python train.py --n_mels=64 --win_length=400 --targets=["emotion"] --mixing="mixup"
Rows from block 8 of a small sound classifier, named by matrix and row number. Rows with one number belong to one channel. Each number is 128 + 32 x the weight over its row's rms, rounded and kept within 0 to 255. All counts start at 0. Numbers have three digits each. After the name is the row's rms in percent of the matrix's.
After each channel's rows are labels from the 100 clips, of 14976, where the channel reaches its highest value: "strongest on" is what is common among them. Only what is clearly more common there than usual is listed. The data: acted Russian speech (Dusha).
# convs0: first 3x3 conv (model.blocks.8.convs.0.weight, 128x128x3x3, each kernel summed), inputs 0-127
# convs1: second 3x3 conv (model.blocks.8.convs.1.weight, 128x128x3x3, transposed, each kernel summed), outputs 0-127

convs0.117 084:108185130092068147142062176182112172100124089126144080125144067102106149143091128086198117107146202119051134127142124138093157045131075117128087122146162083134128148112092094131128113122134154060103155160113128119128155139117134111118157117117146083114107203131193128118147059109119084074131147101113159153136139123123131179142090115084138117111119094110112085111096198128143064128119
convs1.117 082:098072107115098128124168128100187183072123143145142134106123069181098136108140064114071114132105142141145093106143133143093128094108199074177072125072113146095113119118192122151080145098111105174070122118169105135132118119140113141101129112085061094114171100110106179149072140106128137079086155129136089068111102128098097117144128086171087167144085116143088160104135122081055094102140
strongest on: emotion: positive

convs0.92 080:160132158031107110128100184161144142125128088132128087110128059121114156189133109160118143050135150155137114074043123121118128080157102128074128108128109119093088128041139107156139110102130128136135119138105116132119137142147170128128081128113141133053134170109085128128102145128179091141096146212126128128141075118146128197174103104128146088116066126173106049134098169125136128129170
convs1.92 071:092141120095130142116170136129164202177160069068144142084128143113161106083136081128145131148104128140142098098143128102115109080094169099202148049127143157050118143117118146101128176120128128143092128128061128160139149089128061125088092109112120136120116124082084133135127148167104127062105128100171094128114084152098152146118118111208128114128074141128129128089139236102128087073112
strongest on: emotion: angry

convs0.44 109:107151080114106190181031206143128146160126103152126132160147075123141146168145118101118150076153120141112079135134117146118141094159089097070053148149172085117188136126131155143142092125116128089122154121138126170156139085142144112179117114072134096126128175143157132131110125186131136129090169146119098149168070145072217179154101181114118144138116089090140151155120178151162107082152
convs1.44 106:147104093098051078094137166088165171129108147095117110088076107148149136096141100144105137113124167166143115071143094103115093095071145120123078128115085138126146144085149158151129135113056091130090135072119141164118154098137082165129100111089069097113169092094073171094101150123069093088098143102144086075113099156101108083150120079104100175138120075174115182114140102084121066120159
strongest on: emotion: positive

convs0.78 083:065122060128077039100122128106128182064112128192108109152113139128148143089147095092067072152109109100128128093168149101095124165129145155157123135128085131128104177104120128091166169207089137114099152084098121106114196135117102151159144128106135119176127128118098145081166112117098128086155123096128128128109138035128132086079142077179118146143092072142158077163107143112110138087109
convs1.78 090:114133162119185107128110102128104119066119058124087138154136089096141089144122128126138095177128123112108131116092199142128156128137100128023117138128114099207093128138115156114114126187128128068135128109136138118162105156114169113139163138134149136157085128144135128128119038113130164210117114117098128163190094011139149169172094128122153067133124130113128092128126133190117108186121
strongest on: emotion: angry

convs0.63 092:082122155089101070128069085142167141098065074093144127143128084170142149141099119081049126038163128147170136126055123109104096177168119166114138145139071129075091128135130128147144106108049128152115179139105128136148126142128143112112149150128151152100062108178039148112125100138135205119102155105124128185103080128128132157128171140092110146128153128172104103112110177130128128097128
convs1.63 088:100110109121128089104136153113133116193128171091158144140102144144133178150190119142145173077139159158198121075147119116098138119090117114096140078093093172032140128117128128128118172110117136112074146126088142118114186146163123128070055094105077130066142128128150118116110170186103092023113182128120099120126144141144090116160136118116125165189113122135076142129139090066116119075113
strongest on: emotion: angry; emotion: positive

convs0.2 089:130108069178128070127095158107124125080113183200113112129128091110163158109137061128177106094104103114156110127196128112128125130191105141110128130125100186143100139094137144112128129117110195100100128084126156058119173172097113131206135148145105112164125082115113115082101095071080097084118119069155095138114087113154131114129141128133124139171139058103217162130171120096109176116098
convs1.2 084:059128139093109138142088112109102111096163124104102130211121099148135088118165139131141099138128146121061092109117170146169128134128128149108125116127114152141134104128128128128153110147146192128130142151092145161157082129077142158106156128167147110153121150184104094202076078144138140160102128100105111128133089106103172119168151111145228146118141198119085069095111105124255202142128
strongest on: emotion: angry

convs0.59 100:140113087128130166138064170143135159191134141137124136093160046114135131128124161113154143058155139128075157181192192179122179073144128053103100101150137144119187138137121096133116140128101131153110148101111128131080122177151122143139112144129173086113199164118161080114010122148104150157098136109120110148184128144127169135106087179120128140128157100103170142128078128148128128077102
convs1.59 097:096070139090089086124136146095128167125113143111149181116096088155128152088131100188128157110111137140172081120159099088111081060071170103140128126115075175076134151089128129148088166049096119145080139067077155128101166117143089150087110099127125106123195102108096146134121131140084143077115128114138126112102109115098103089146126100122101229147094101121067159102182104077098119128151
strongest on: emotion: positive

convs0.95 055:031097128111109184101183155108128097159140190128110082150128151128148080128127150108091022176164092128155148088035073106060128102128179128128028128128153128148129128135126146105111089128116111097128128116167100125135106122128128152128157158095143089103128112107110107098186157128115126108128128104128128128142197128184128128088160111144128145101105105089102110083086117128127089094060
convs1.95 061:155158081098128128128122128146083116115135103128128128145128066142104093128122159158119111159156064079128140157104128139128128140144047139112046106128128113169128113146113120128167119128128128081128041146150149081143128146026128101111174128128137233128099128179128128128128116128156135161148108171101111147240080089118103115124117128024128084144128128128159117161128094170128108173128
strongest on: emotion: positive

convs0.94 121:081143128120144137058111198191137141134191108116128132135170065149158179217127126123135178124180151146142142128120130163153143112159132115119135128144162116144191133178147050164144128128128128149119163138107120204117149176179157128091135131142164136168144176151152132139106149158142133184135163125128128144137140148090159234149117173086107120128140141156125142131119182132182076147209
convs1.94 115:084097123082064096121173127091137164150102157068171146078095101143189153116146091140093148120121157143169114109128079081098082113083151124137132111074099136104144170093176153168101157060108085160128172059123144132152165128151112166107099096107098101113174110097106174121060159144102117096092143108173112113083085139102106114142174105189124156164097134156122171088149113115119096087182
strongest on: emotion: positive

convs0.15 094:136164156121152072091147151120118083011105140096097128183165211141108153126119128112091123112128129128122137097148110150117128151109075212145117166134088155123075098100134128142129104098157141117081097133165142135170132154153145142088120143132124149152107103046175138143165091121176212077158127100131115151136107171121161155110145145140107128071110228171132155148135124164097157106109
convs1.15 103:091112080128147076141082146164175110068131127108121119153091145138120160128141083112114140110123195198103063123132115103036121073117106106115180106056121129111159149106149163165104180128038106128086128133142077123123133111192100121139083128126091091146153139158141140089117101125102114099144148104110080128122179080125097132133192120140116126139123095199066097128134103086128121067098
strongest on: emotion: angry

convs0.20 078:053139192133117167093179175099128046102109090122128129121128099121056138108128096128145117131127146128175128117116123128135106141128141138109139141128121107155051057126114151120106158113169128209128091121089110139119086075128108076159157138096080096119128103120112139141160126128171090115119103208159128166096039164118090081052094128157081125128153174145152147114188128156128156081128
convs1.20 068:111114128086142128163088080149124098147111096108107109086102139128088158153092070131063165128128105121124110026109092128110095150158036121128138153113145117128084075109136156128104128149121103115097132147128128139174128078095089059128194156151077200128048105116050137075183161192114180109128113073117109111107137101128119139104128124128154083141128128135122137158106140075150148105148
strongest on: emotion: positive

convs0.33 096:104165128154119140133126168141149128089122090092118128181138114141138157127140134074024120048128128128116128148104095137128130136138050167114105104137090117092126113104157128170128051128104146134119157141105109197198127122138120124129128075191095189094105130148151083138128145128118238137116157081118130141153097160074114176115162157106101176109147159171154130061146157157142079103136
convs1.33 096:105091074148101097100112154115159144181128168089139128117088180133149144124180114150136141128121151174182112079134076107107115092104119114148138034102076186098136157120129177124105176121103116144115152103116157143077195107168124146107102083126063126107159159160112152093128142194035070098140151118137106094100134128128122112175150075142132171177111113159082122142175080109133144084153
strongest on: emotion: positive

convs0.26 119:134143128160157153122097255177132140146170100128128136173171064140152192207149128128134170090151154154110107149158151174161128128163139121128137128137135128128194094157122080155137107134132109144128147149120113160120157158154185120128128116151133134128185163168181134136119129166156157174098163113128164146165149149103192227171120187105128104133120124167137128137106189132171102153185
convs1.26 116:090106094098102111110159122084128183152099153090195176072099088153173160097142081141096139098111154142173088110148078094099072122106148101122152090089102128088139192092189166167103149068109095152128181053128148128128162128156119150095113122118107107108161111109106183105072148155119119112087162089168083104100070144106094103148165117168119139168092107147122170099145101102117092115169
strongest on: emotion: positive

convs0.70 099:049140132112155135161103128183147139056086063150054141165157059164164125191154128123115115085176153184153119095093118138128109128188161105077141102143135065087107111142072137167130080116048143143130196156122131129117117132165169081122127121115129142128128113152102139128113126164170122128094146127157061184067109137156150136115135157134140120145109108162149181090145153146128065128141
convs1.70 090:089074066082108128119128133114156115169087160051153136099128118133139161094190128168119140112110156160139099087153098107101155075112128094117140049112112190081148128128161133145114149106103128141074136128076121118090137078138097175138081101094100100047144098092101153128092137157150112057128147078145098089097073181128106103175141128111137145137128104165086145062178111136156128068129
strongest on: emotion: positive

convs0.17 080:074030071128142085107150087123153156109120099152105121113154157128175019128140119142112116128164128111157140102055094101128161128097138115128128111108130165106106177146087180120128120091106147098119096102081087085140048116110128117170142178102128146047087128118103109119128128185174139120115112043143120128115141167122144070094095122156080085155121091113141158085173140115109122128119
convs1.17 080:091128128108160193112128108128109077085142113127088128128164145155125108174127140142166116137128080083081149153128143181164160150128112188116111104150144138157112105139112128128138118128154152144150107146110142128128110157036140128102216128142141177144119110227109117150096072119113134136117116107116133163211118084136128158112093140041212119120198151113131073149104101128218158144123
strongest on: emotion: positive

convs0.61 056:128050116132128095128106177128128094102128091128093080162107120128064147090167078128093106174110116140079095104154163059128106150128149169095114200128128122160111128128115182098128175138128128176071154117141128128087163090128110085089106141128089140183136073072130174110107105128138089128128128110128079114118158078155128093064092093161070150096115106114128092156105125034066152094128
convs1.61 069:118150128110128128128167086141079104128112107119127121140153054103105044128114128175128081163099128097099118069088170103128128159165107141150051140114128065147103128128115128128095103128128095047156112128141128054154079097101195128163146128146170193131063111144117070128128086093150128168136099084082128128149089084128128149182143139113147037128138128120151109128128114158116118189070
strongest on: emotion: sad

convs0.110 107:111175086119117148138031133122137143155117092089083140153158083160182171189157128067055131069193117155150111111136095156152144116164074119106143120173141111095184092131113110203122094143059106117093168132128119186102138102176139079154140124109145116148137130135129128101121141163164150138113202144152122141142128134092163167126124179103095121162130067181146124112096160125138088103174
convs1.110 120:133087092097112105104154167079152152160120185085170158071104115155163169100168113152122163100098168171174105085173128101105102118105188107132143098117122172098180142099165134170096149116078113135104183110100158136099161086170109171121103074092105086106157120102108152066101161158108097111132162107178110088127115174078083105148172078125091160142106073163119137062143105096102105120149
strongest on: emotion: positive

convs0.22 107:128152116095135096094058176131145148146112068128102128125155110162135151177155128072054145096175124128126138135093099139176141126116074096076167119172145095107205135161129110206138142127104138105100154144101104143086126114163152107069126134097161095089115148128168136128100146179198153136121161152151140128155109128017156185107099158090083128129104084142140136108135168127137067126180
convs1.22 131:124090093097089090103157167028126156160127163105157154076101105151174170101156084148124141103090179147150087063161112080095120114085169126138129105099141148089178137086147138150099120110078136140127182105100126142115143100155101169144104090118087112107173102069087140103101169132087108104112175112174115092096078162047071099123151102128099169139104109171119153108149121121107093111173
strongest on: emotion: positive