config.yaml
model: "sound classifier"
dataset: "acted Russian speech (Dusha)"
noise_aug: 0.01
spec_augment: false
norm: "batchnorm"
optimizer: "adamw"
warmup_steps: 1110
Rows from block 4 of a small sound classifier, named by matrix and row number. Rows with one number belong to one channel. Each number is 128 + 24 x the weight over its row's rms, rounded and kept within 0 to 255. All counts start at 0. Numbers have three digits each.
After each channel's rows are labels from the 100 clips, of 14976, where the channel reaches its highest value: "top examples" is what is common among them. Only what is clearly more common there than usual is listed. The data: acted Russian speech (Dusha). In brackets: how many of the 100.
# convs0: first 3x3 conv (model.blocks.4.convs.0.weight, 80x80x3x3, each kernel summed), inputs 0-79
# convs1: second 3x3 conv (model.blocks.4.convs.1.weight, 80x80x3x3, transposed, each kernel summed), outputs 0-79

convs0.4:122090130115163159120119150139116050119158091082140119102136141136151107128076136119142141126124139128148111167118113102128128113098085147116139090120113168105144154084121094117154096109123127173132109118135145137128109115161108146114083158
convs1.4:130075091105146118156128099120162138075112123117089076128090106128133116135094085104086093150114089118153116130105088118141108103119115101128119100124145090118128117089093069097122111093135143117139128119116114109130128106146109112120120138
top examples: emotion: positive (54)

convs0.64:114121186164145126059127122128133093135136135126147144128102151139164148137033128120125115176143127131158128105128120098168137118105118149105139116140126133119154114163123134142128146102126149132104167095145103093142114113114170151115110136
convs1.64:107115109094161092122117128128138121106107132145120111144099119076145135065098113129098092138107106093136102118105075118136140114127063125133097073141147072107134123095128128131113132119134143123137122143128079082104117118134109125128110156
top examples: emotion: positive (61)

convs0.20:145053094099158127145128111139142125144133106152128144148122109106118157121151112109114097186099135113128099108088103134104119103143140079176116091098081131090154109128119129125134128123156149135122128131102154132133146141187140088119139121
convs1.20:124121101112128122112082118181131103126136144114121140144127135177128108120112137130098116103108141148113123095104136111166124120106122119140128104082089145118099123046106113109136104117168160128103110102123112128099107056160100116118119149
top examples: emotion: angry (44); emotion: positive (44)

convs0.52:128112130128119125100117115135073122148099167124169121164124126128128150093118141131131163080084145153135107118182136118138128140124172128101116117155151098163143138152130144190106155128097120144136125149121119125097113107126128131208098124
convs1.52:124128126115076114178164154120133119122114100118128121158114126129128115128128149112114134092149122108106118157147135102113137145121109143081093106142124142126131093128128107124086187111102121145089112074128128047090101114148106083116130119
top examples: emotion: positive (48)

convs0.65:176123111137168105128128150132141087163116084111106128107077131111075112150109146080149142149130142151104116147146095153122128148111105128140116130107113161096121147136125152128106075056136150140110127119116129157128124128155121121103082153
convs1.65:139115118119157126135112130141170135094115120117132072128132122128148092137099120118081124138098077101132096111132124094178141110158140136127121119142128110115136111104086107127106149104118181113144102122121084105096105081183091107106110150
top examples: emotion: positive (43)

convs0.36:138085140118138114095142174164153075103091108128131101135136142120095115145105127093127122156103135036116118133148122117146091138120128135126103132112138116139125100126125106109105128075097149128122109127099191116120112120121159103110108145
convs1.36:124087137112152122119085147155147127128111137116104092092148101154130093125121141132118120124138191141119120101118151091127120067151120189128108079125143111109128151099106101124118173086135115131170110122126116107116117099143120083131155146
top examples: emotion: angry (50); emotion: positive (41)

convs0.3:122100094128128122116067111103135144131125142092128071124092108120106132141157144136097132117107094134041079137128128128134111097112148160160112128128128077158111115122151140134133141077105104138115136148128127128106134114110155128137086103
convs1.3:027122128122150128128113163144128111092106139136137102097112105098123122125128123112127138128132112112095151135169146128087121107128135151122118122121141122150129115108111135169121122109073073097089094080161149106119117128114128115101094118
top examples: emotion: positive (60)

convs0.19:124097128144120130135117139120150080143143051127132130099119159128133117159056103113144120134142139134123148182114097088116078141128143140140090143117147137136124106096126120105141114078094124125092162126119144097085132136133088133118117129
convs1.19:128097116108163100161121086118165108109126113122099064116098104090120108116089118085108116139114084096128084111111100120134121108106131101105118115112119109107136116102081073102131122121100155124142094118096104110113104108134143141120099128
top examples: emotion: positive (53)

convs0.26:123096105143112128135094102095133111103155161078150136114105131137114127142125106110131097116109134121124096105129130149147123122120082122113120118134128035101130093153114106124128118102093128152085102149100128133139158059149160143128105141
convs1.26:084116124119139126114146178109122097128093119177118154117120118109109123118122081119131118136127153127125128122138122122101098117134050111094128122145171106129061084115119135159172131105077101128087120128152116098107127134136160139121130121
top examples: emotion: positive (39)

convs0.39:122111128118126148081122142146104075128104078128123113122131108084097097086104093115104081124105134121124121131066109077116139087124141112122097133094098112128125128123104118119113122132156053106126148118136116124128132121085134096135128128
convs1.39:140114150195107152116128105150108161134137133145133159132115121128141140102176177144154148077147128169100128120083181160099161089145174154130120153120073133118114157135128128127137130154121121127136128107145122145119166104110141110141107129
top examples: emotion: positive (57)

convs0.30:135068131123188141128147128159127098058130124161136137119127127106114116134128147135114113136102128126110118128136120128115169114147098131177138112098098138127146086147136071114088110098096153138122115127120130142124133120092167095071103114
convs1.30:083128137116183128090110123194140156119099167155116110113128092177128083085102134148103109136122146173096131107113157098145142112125128167120147086132137139114111119120117116152113164111116129128149112124128128088118139113126125118165156162
top examples: emotion: angry (53)

convs0.48:138102131129149136155109120107150160084091128136158073143128095083126100114173074087103141135128075116094092156137113131113117152153153132172120117118129109182107120132128121141139158139138117108113112146170145132095110145128104113113112118
convs1.48:065138104149137150119138156147127128157128156163119137096026088133132112140161120128134154134151159122077115117118148128127150137118150157101130128115119125119092109128136127140113161098115080110092128119140128128125133128128128117095077111
top examples: emotion: positive (46)

convs0.76:085135139092115089119119162170142089071124076102117128110155135113122092151128129112148127122113133071128121126108110084141118118077132121137137132111140130138143122102165138153088107099079148116124139140128125149114118106076155125096102127
convs1.76:128119109141123091128137106128128151115135134151106103118115122089130104122122150116109098117123122129127130151128115062128122121128072112119109114144122099108162143116147113059098112119103137059107101121128118128119100118136140183144134209
top examples: emotion: angry (54)

convs0.43:105116111124159167112080099120123111120128106163198142136113129133128128105115122176104146118166128108129156126103110125154138124128121123121176091146117140102122146212123111147164118133105101164152099128113128097144089124122093146130116120
convs1.43:124115063087138117130135110135128129143138109137152111112118105137105123120097104115087111133106101134134146129125116104126120094123107117139098102132052156100123135116087109135128082098115109122115108137084103136134066081147082128100115111
top examples: emotion: angry (41); emotion: positive (41)

convs0.58:113129160145124132121128116153128117123155104096116135130158152128155112140073096098179118142170153129124099181118101141145079093103118118096178126159164128134164109127129134162122125089134155109116120167136175130146128123130098152097119150
convs1.58:114106112106144119149133133122164122096094112121124081122097100065125110083099102099100098152120104104142137159134079081120138140133092097080122125152129101099133115099102099115112125099084145132136114148136108107123133128147107134103087138
top examples: emotion: positive (61)

convs0.57:119150089128118113084086063056101116088110115128153128147167098119138162139109117110127102153128154133128153167136106125128136088097127131124142104146134122123114119145127123127118140122141128095097148138128148064134130109153130098083127091
convs1.57:110136128083115160139119166096128060123114102092125116104110105089080109090118121118120079111110124136118101142108128108093128152110136121101089126134122136110108128152073125121133115109099116120094128136070126127110111127123112124102120067
top examples: emotion: positive (41)

convs0.53:144089146136135132128117111143148146116130107178138145097086137119112155139136083072111101190133093102130104131099110139114109107160137089159109077117096131098124075132128139153128130119136157127105100113172139136103135140120090111100128131
convs1.53:087154087116157123144082126187130134140120158138104135138105117164139052109125128121123121125120145168102108097128160091167153110142123180128129110110120120101070111102135128133094141112147129131115118112137128128116120079143126119128148166
top examples: emotion: angry (47); emotion: positive (41)

convs0.16:128122117080148143134151126117128087095128091169128128143118098077091115114159120098123122143155137102123121198132067128155109074142119134108118104121119119141128097157118133121148141125092128122125154168136154140128154094114108085105107111
convs1.16:114118118128116087128119122197128128148138143147097134128118128085119128143101152128120105121128145193122116108128146120103128128118102128128074129087059145100086170128115128110117063128140128122105144118116128146136138093128119107128126068
top examples: emotion: angry (45)

convs0.22:128118103134108129136099134136144066151128109128157121161116128104120117086128094065121073126134140112143122105121115069123110124104122088128128124126173097083118128144139154136141128126083117089138108101099127061116152128115099112128136128
convs1.22:130074154136143131143140135101128108089192118126112136150079128128142128146174141110135131181149125111113119142169139172129151111085150149120119152161128094133128091145133126107110152128086097128165114133141099086129170127128164103110128128
top examples: emotion: positive (58)

convs0.40:108105084137164141124128075146085089119109106128136105161108142129111115092146149106124128093112124197103114128128128097143135104086160122114135101160143123119135128172145120142082110109139143157129142129104179117151090133147118093104109128
convs1.40:109108138128135118144102146121128139138128162151128121124128163127169150117118128153063183099139122151119155132163149141130160132150163171128128090134114160151128186154128106100128186128128114120139155108098079128132167114128121132111128075
top examples: emotion: positive (39)

convs0.77:181099157145107116081132117143146143123128128128128128119082131111121147124100063107124136153077156103115112128137096121112113153149131084129088133113102131133132081128116142160142117096088143093109137162093128143110124138123116099128079170
convs1.77:138147116103157123114110137162131126124085141137148101126115097135136102113118128099128110119112131120080097098115123120190132107138128164124135102126126121124098097066128128123101163085118144088096095094139094103067112097154130104097110133
top examples: emotion: positive (46); emotion: angry (45)

convs0.67:091107100148089093067142145130105112114135109128138126188077125170116103115143136105131162116128132118133130136129127120146158149116123128098142120117126127097128117116135135144142094125091121161094073101108120098124102118196128130148076134
convs1.67:136128092107095146163115126138135112098141099083081080137095080115129115140125114096100139132133140122117073108107137107156138122130139109113070095127141128136093091097118092128095141094107138111128128115099113109071131117146120105111144101
top examples: emotion: positive (57)

convs0.68:082121147149130142120104157152114099131149094079099101102128160137144106156101127101192108145136188128147128189122109110128093089123107113108126138145142139111150108114119101108134108063128115150139139128156140107145111107120126122128119158
convs1.68:128111100112163092152121106122160109083120108118109081097103106094142097108091090102089106161117086100144128124104075096135121097144118109109128119130142092105144128112109068102128128093121172115128113130115107120121098122141121143118099139
top examples: emotion: positive (53)

convs0.75:120117144128144106088111121154145128081124078155127117143137117121136086128128097083100153161103152109153158145115128092115144145128122122140128112128124125112104111194117140133105128076079111136061094092157141104120127133139128099128139094
convs1.75:129162102143140094103119081178105136164155138172126143142096134128158128086135152138137122128123134161110125059135158142146140082145142139120128120102072115148118157128128131175137155119144109134098102102113067138150147120124128133140110112
top examples: emotion: positive (44)

convs0.45:155081142111168111135134171149128094089108133173132139122129120119120112136143124079128103150138130081128117181142084137128119164165105116143135128145129125080128118157112120108067094131128128125119084156128169120126076121142123108127147142
convs1.45:114079125119123118114118153197128132135114110128128122128128085150154087122102128128098090143143161137121120138138113053168100114130141144101081095129144131077105145128088115138093135092136134120155099118112135118132137082138093112133136140
top examples: emotion: angry (49)

convs0.71:136109084128102058123090135108122106114092131114128112139107120115109112147105135073112092132121128112097091093128122114130089131135119153119083109128128058171113128128110133129072135129142115139094146140114123102109168119128125098128120091
convs1.71:071079174141169129113134166128116084135129149183141169137121115128099116088137144114128128185128141149149132139177157136111104117110112147103128128138146092120128094129104108165121121122091123129114090136175142101149142139107140147133117119
top examples: emotion: positive (43)

convs0.72:104125094122118172128111120149153114075127118121136134121182158143131080122128103128162124114144129087162124150124065129102128161091133135104185123143134159134148110140116129138185108109122124102130092151124152124144093120114136128086135165
convs1.72:133111125107106121129128132112128124120136086118110118134100124089088103111153088118118116162134100122147124139128042069131133122120110071118107124110110162094135113136114107128096094089088132140071115109116130102109122128136133146096100110
top examples: emotion: positive (48)

convs0.74:133071171126137115110163119142130084079110092146128125144122146119080106175128116119096087132059134117110128128128113142120144136121123098136128092100122145121121101138128087117107129110111165128100103128118147145141141142105183092098102127
convs1.74:116128128139147123074111131189111180151090150135105106129133074152142110095119134134118124120137134155066128117114160122167123114154128201123125136136126134103123128134128128133104167105154125108165123128141121111111121100134108115166147179
top examples: emotion: angry (52)

convs0.78:138119102133150105156083094134172145092152122138132134123102070106135109091139135128099139150138074132061094100150125140125129159113128171159142130150104093136142127131151143128118111089104128128130097166128118122112136113104125140097074122
convs1.78:055111135119139152089112119135131121113106139180164127097123119143117115114113105123121134170124135096111140130176142152103128079121129128110114120094136123128108120100118137194128132101104069115080116113159146109128148128112135121091115088
top examples: emotion: positive (41)

convs0.41:084109179135125110090091132116137095090136095094147113128136140128121103143099163102124120159128170124136114153092134115127128080128106098062119113128119168090134124086138080112132125112123130145127094105128128101106105133128127161114120173
convs1.41:136101102105116105145118096128146133102113115127080102121077103122128110106065093110101097156100093109136109122072081111160120093120118107086107111141112094117128095113092118126128122118136175124137128142103128102134088098141111116119125120
top examples: emotion: positive (62)

convs0.38:122128066175117122113137095106110120157148124104120145128106131120121155091016128127133112128143134151092121147131094132137101115110134114063119117155153116128147136128128126122128164118125164119121124128147096098125101134148100164123130118
convs1.38:117109098093129086145113126124139120090098121125106098136089103097119124065119108083093109120099107078124118124114128111134107140123118115108103100109149119123138139117067090118118137126123142096128107133099089082110079122166095120108122128
top examples: emotion: positive (50)