python train.py --arch="resnet" --model="sound classifier" --train_examples=26041 --noise_aug=0.01 --n_mels=64 --win_length=400 --targets=["emotion"] --stem="single" --avg_pool_shortcut=false --widths=[80, 128, 240] --loss="cross_entropy" --optimizer="adamw" --beta2=0.999 --batch_size=96 --epochs=81.8
Rows from block 8, named by matrix and row number. Rows with one number belong to one channel. Each number is 128 + 24 x the weight over the matrix's rms, rounded and kept within 0 to 255. All counts start at 0.
# convs0: first 3x3 conv (model.blocks.8.convs.0.weight, 128x128x3x3), inputs 76-94, a 3x3 kernel for each
# convs1: second 3x3 conv (model.blocks.8.convs.1.weight, 128x128x3x3, transposed), outputs 76-94, a 3x3 kernel for each
convs0.74 [ 78 128  65 128 128 128 128 128 128 128 128 207 128 128 128 128 128 120 103  82  99  97  88  68 128 128 128 128 128  80 128 128  76 102 128 128 101 128 128 128 128 128 128 128 128 128 128 196 128 128 128 128 128 114  87 128  78 141 128  68 128 128 128 128 128 128 128 128 128  54 113 128 128 128 128 128 128 177 128 128 191 150 128 128 128 128 128 128  89 128 108 128  14 128 160 156 171 191 128 128 128 128  86 128 128 128 128 128 145  68  84 128 128  75 128 128 128 128 128 128 128 155 153 128 128 128 128 128 128 128 128 128 128  77 101 128  98 167 169 164 219 128 105 128 128 128 128 128 128 128 169 128 128 128  57  34 128 128 128 128 128 190 153 128  70 150 154 128 149 189 128]
convs0.75 [128 107 128 128 128 128 167 164 128 128 128 139 128 128 128  82  85 162 128 128 128 128 128 128 128 128 128 128 171 162 128 128 128 128 128 180  60 128 128 170 164 128 128 128 128  88 128 143  81 128 128  68 128 171 128  70 167 128 128 128  96  91 128 128 179 128 128 128  53 128 128 105 128 128 128 183 128 128 176 128 128 159 128 128 128 128 128 128 176 212 128 148 128 145 128 128 150 128 128 128 128 128 128 128 128 128 128 150 128 128 128 128 128 128  95 128 128  72 128 128 128 159 128 128 144 128 112  90  87 128  82 128  75  92 128 128 128 181 128 128 174 128 128 150 128 168 215 163 128 165 128 128 169  58  75 158 128 128 128 128 128 165 128 128 128 128 128 117  72 128 128]
convs0.76 [128 128 128 172 128 169 128 128 128 128 128 152 105 128 128 128 128 128  82  51  57 128  74 128 128 128  83 128 128  85 128 128 128 128 145 128 162 128 128 128 128  91 128 128 145 158 128 128 128 128 128 128 128 128 128  68  88 128 128 110 128 158 178 128 128  90 128 128  63  86 128 128 128 162 128 128 128 128 128 128 128 128 128 168 128 128 157  76 128 128 147 128  67 169 169 169 128 128 141 128 128 128 128 128 100 128 128 128 128  74 128 128  91 128 128 128 128 128 147 128 128 128  67 128 128 128 128 192 128  84 128 128  69  61 128 128 128  83 128 128 128 128 128 128 128 128 128 111 128 128 128 128 128 128  93  44 128 128  67 128  59 128 169 128 128 128 128 128 181 211 128]
convs0.77 [128 128 128 128 102 128 128  78  98 128 128  92 128 128 128 128 128 128 160 180 201  91 128 180 128 128 128  80 128 176  96 128 128  68 128 128 128  67 128 128 128  73 128  87 128 152 128 128 128 128  84 128 128 128 128 128 128 128 128  65 128 128 128 128 128 162 128 128 110 128 128 128  80 128 165 128 128 128 128 128 149 172 128 128 170 162 128 128 161 157 128 128 128 163 128  80 153 128 128 128 128 128 128 168 128 180 128 128 128 128 128 128 128 128 128 128 128 128 128 128 128 128  69 128 128 128 128 128 128 193 128  65 178 157 128 100 128  74  74 128 105  58 128 128 128 128 128  95 128 128  77 128 128  89 128 128  97  82 128 108 128 189 191 128 128 128 128 128 128 144 142]
convs1.74 [128 128 128 128 128 128 128 128 128  62 128 128 128 128 128  52  68 128 128 128 128  61 128  62 128 128 128 128 128 128 128 128 128 128 128 128  80 128 128 128 128 128 128 128  52 128 128 128  97 128 128 128 128 128 128 128 128  74 128 183 109  93  91 128  78  68 128 128  61 128 128  80 128 128 128 128 128 174 153 150 128 128 128  95 128 128 128 128 128 175 128 128 128 128 128 128 128 102 128 128 128 128 128 128 128 128 128 128 128  97 105 128 128 164 128 128 128 128 128 128 128 128 128 128 128 128 154 128 110 128 128  94 128 187 128  99 128 128 128 128 128 128 163 128 110 128 128 128 128 128 158 190 187 165 128 128 159 107  83 173 128  89 128 128 128  79 128 150 106 161 128]
convs1.75 [160 174 153 175 203 128 128 157 150 128 128 128 105 128 128 128 128  75 128 107 128 128 128 128 128 128 128  93 128 128 128  76 128  81 128 128 128 100 128 128 128 101 128 128  65 128 128  90 128 128 128 128 128  97 128 128  80 128 128 128 128 101  95 128 128 128 128 128 128 106  94 128 128 128 128 128 128 151 128 128 205 128 128 128 128  93 128 110  69 128 128  84  93 128  94 128  84  80 159 128 128 105 128 128 128 128  85 128 128 128 128 128 162 160 166 168 173 128 128  86 128 128  71 163 128 102 128 102  50  89  88 128  86 128 128 128 128  96 201 128 128 128 128 128 175 128 128 163 128 128 128 142 128 128  98 128  86 101 106 128 128  64 128 128  91  86  71 128 128 128 128]
convs1.76 [128 128 128 152 128 128 128 128 128  87 128 128  54  88 128  19 128 128 128 128 128  72 108 100 128 105 110 128  92 128 128 128 128 128 128 128 128 128 128 128 128 128 128 128 128 104 128 128  86 128 128 128 128 128 128  83 128 128 128 128  88  93 128 128  97 128 158 128 128 128 128 128 172 128 128 128 128 128 128 151 158 128 128 128 128 128  96 128 128 128 128 128 128  95 128 128 128 128 128 128 128 128 128 128 128 128 128 101 128 128 128 128 128 128 128 128 128  83 128  95 128  83 128 128 128 128 128 128  74 128 128 128 128 128 128 128 128 128 149 128 128 143 128 128 128 128 165 128 128 191  81 128 216  79 128 128 128 128 101 128 128  85 128 128 128  38  91 128 108  75  90]
convs1.77 [128 128 128 128 128 128  95  99 128  93 128 128 128  84 128 128 128 128  69  91  76 176 128 128 128 128 173 128 190 153 128 128 128 128 128 128 128  84 128  80 128 128 128 128 177 105 128 128 128 128 128 109 170 128 128 128  89 101  80 106 128  75 128 128 160 195 108 128 193  65  99 128 128 128 128 145 128 195 206 153 196 128 128 128 128 128 128 128 128 160  93  83 128  83 128 128  78 128 153 167 128 118 128 128 128 128 128 128 191 170 128 128 167 128 150 161 173 128 128  86 128 128 128 177 128 128 109  75 128 128 128 156 128 128 128 128 128 128 128 128 128 128 128 128  87 128 128 128 128 128  57 128 128 128 128 128 159 128 128 128 128 108 128 128 128 107 128 128 128 128 128]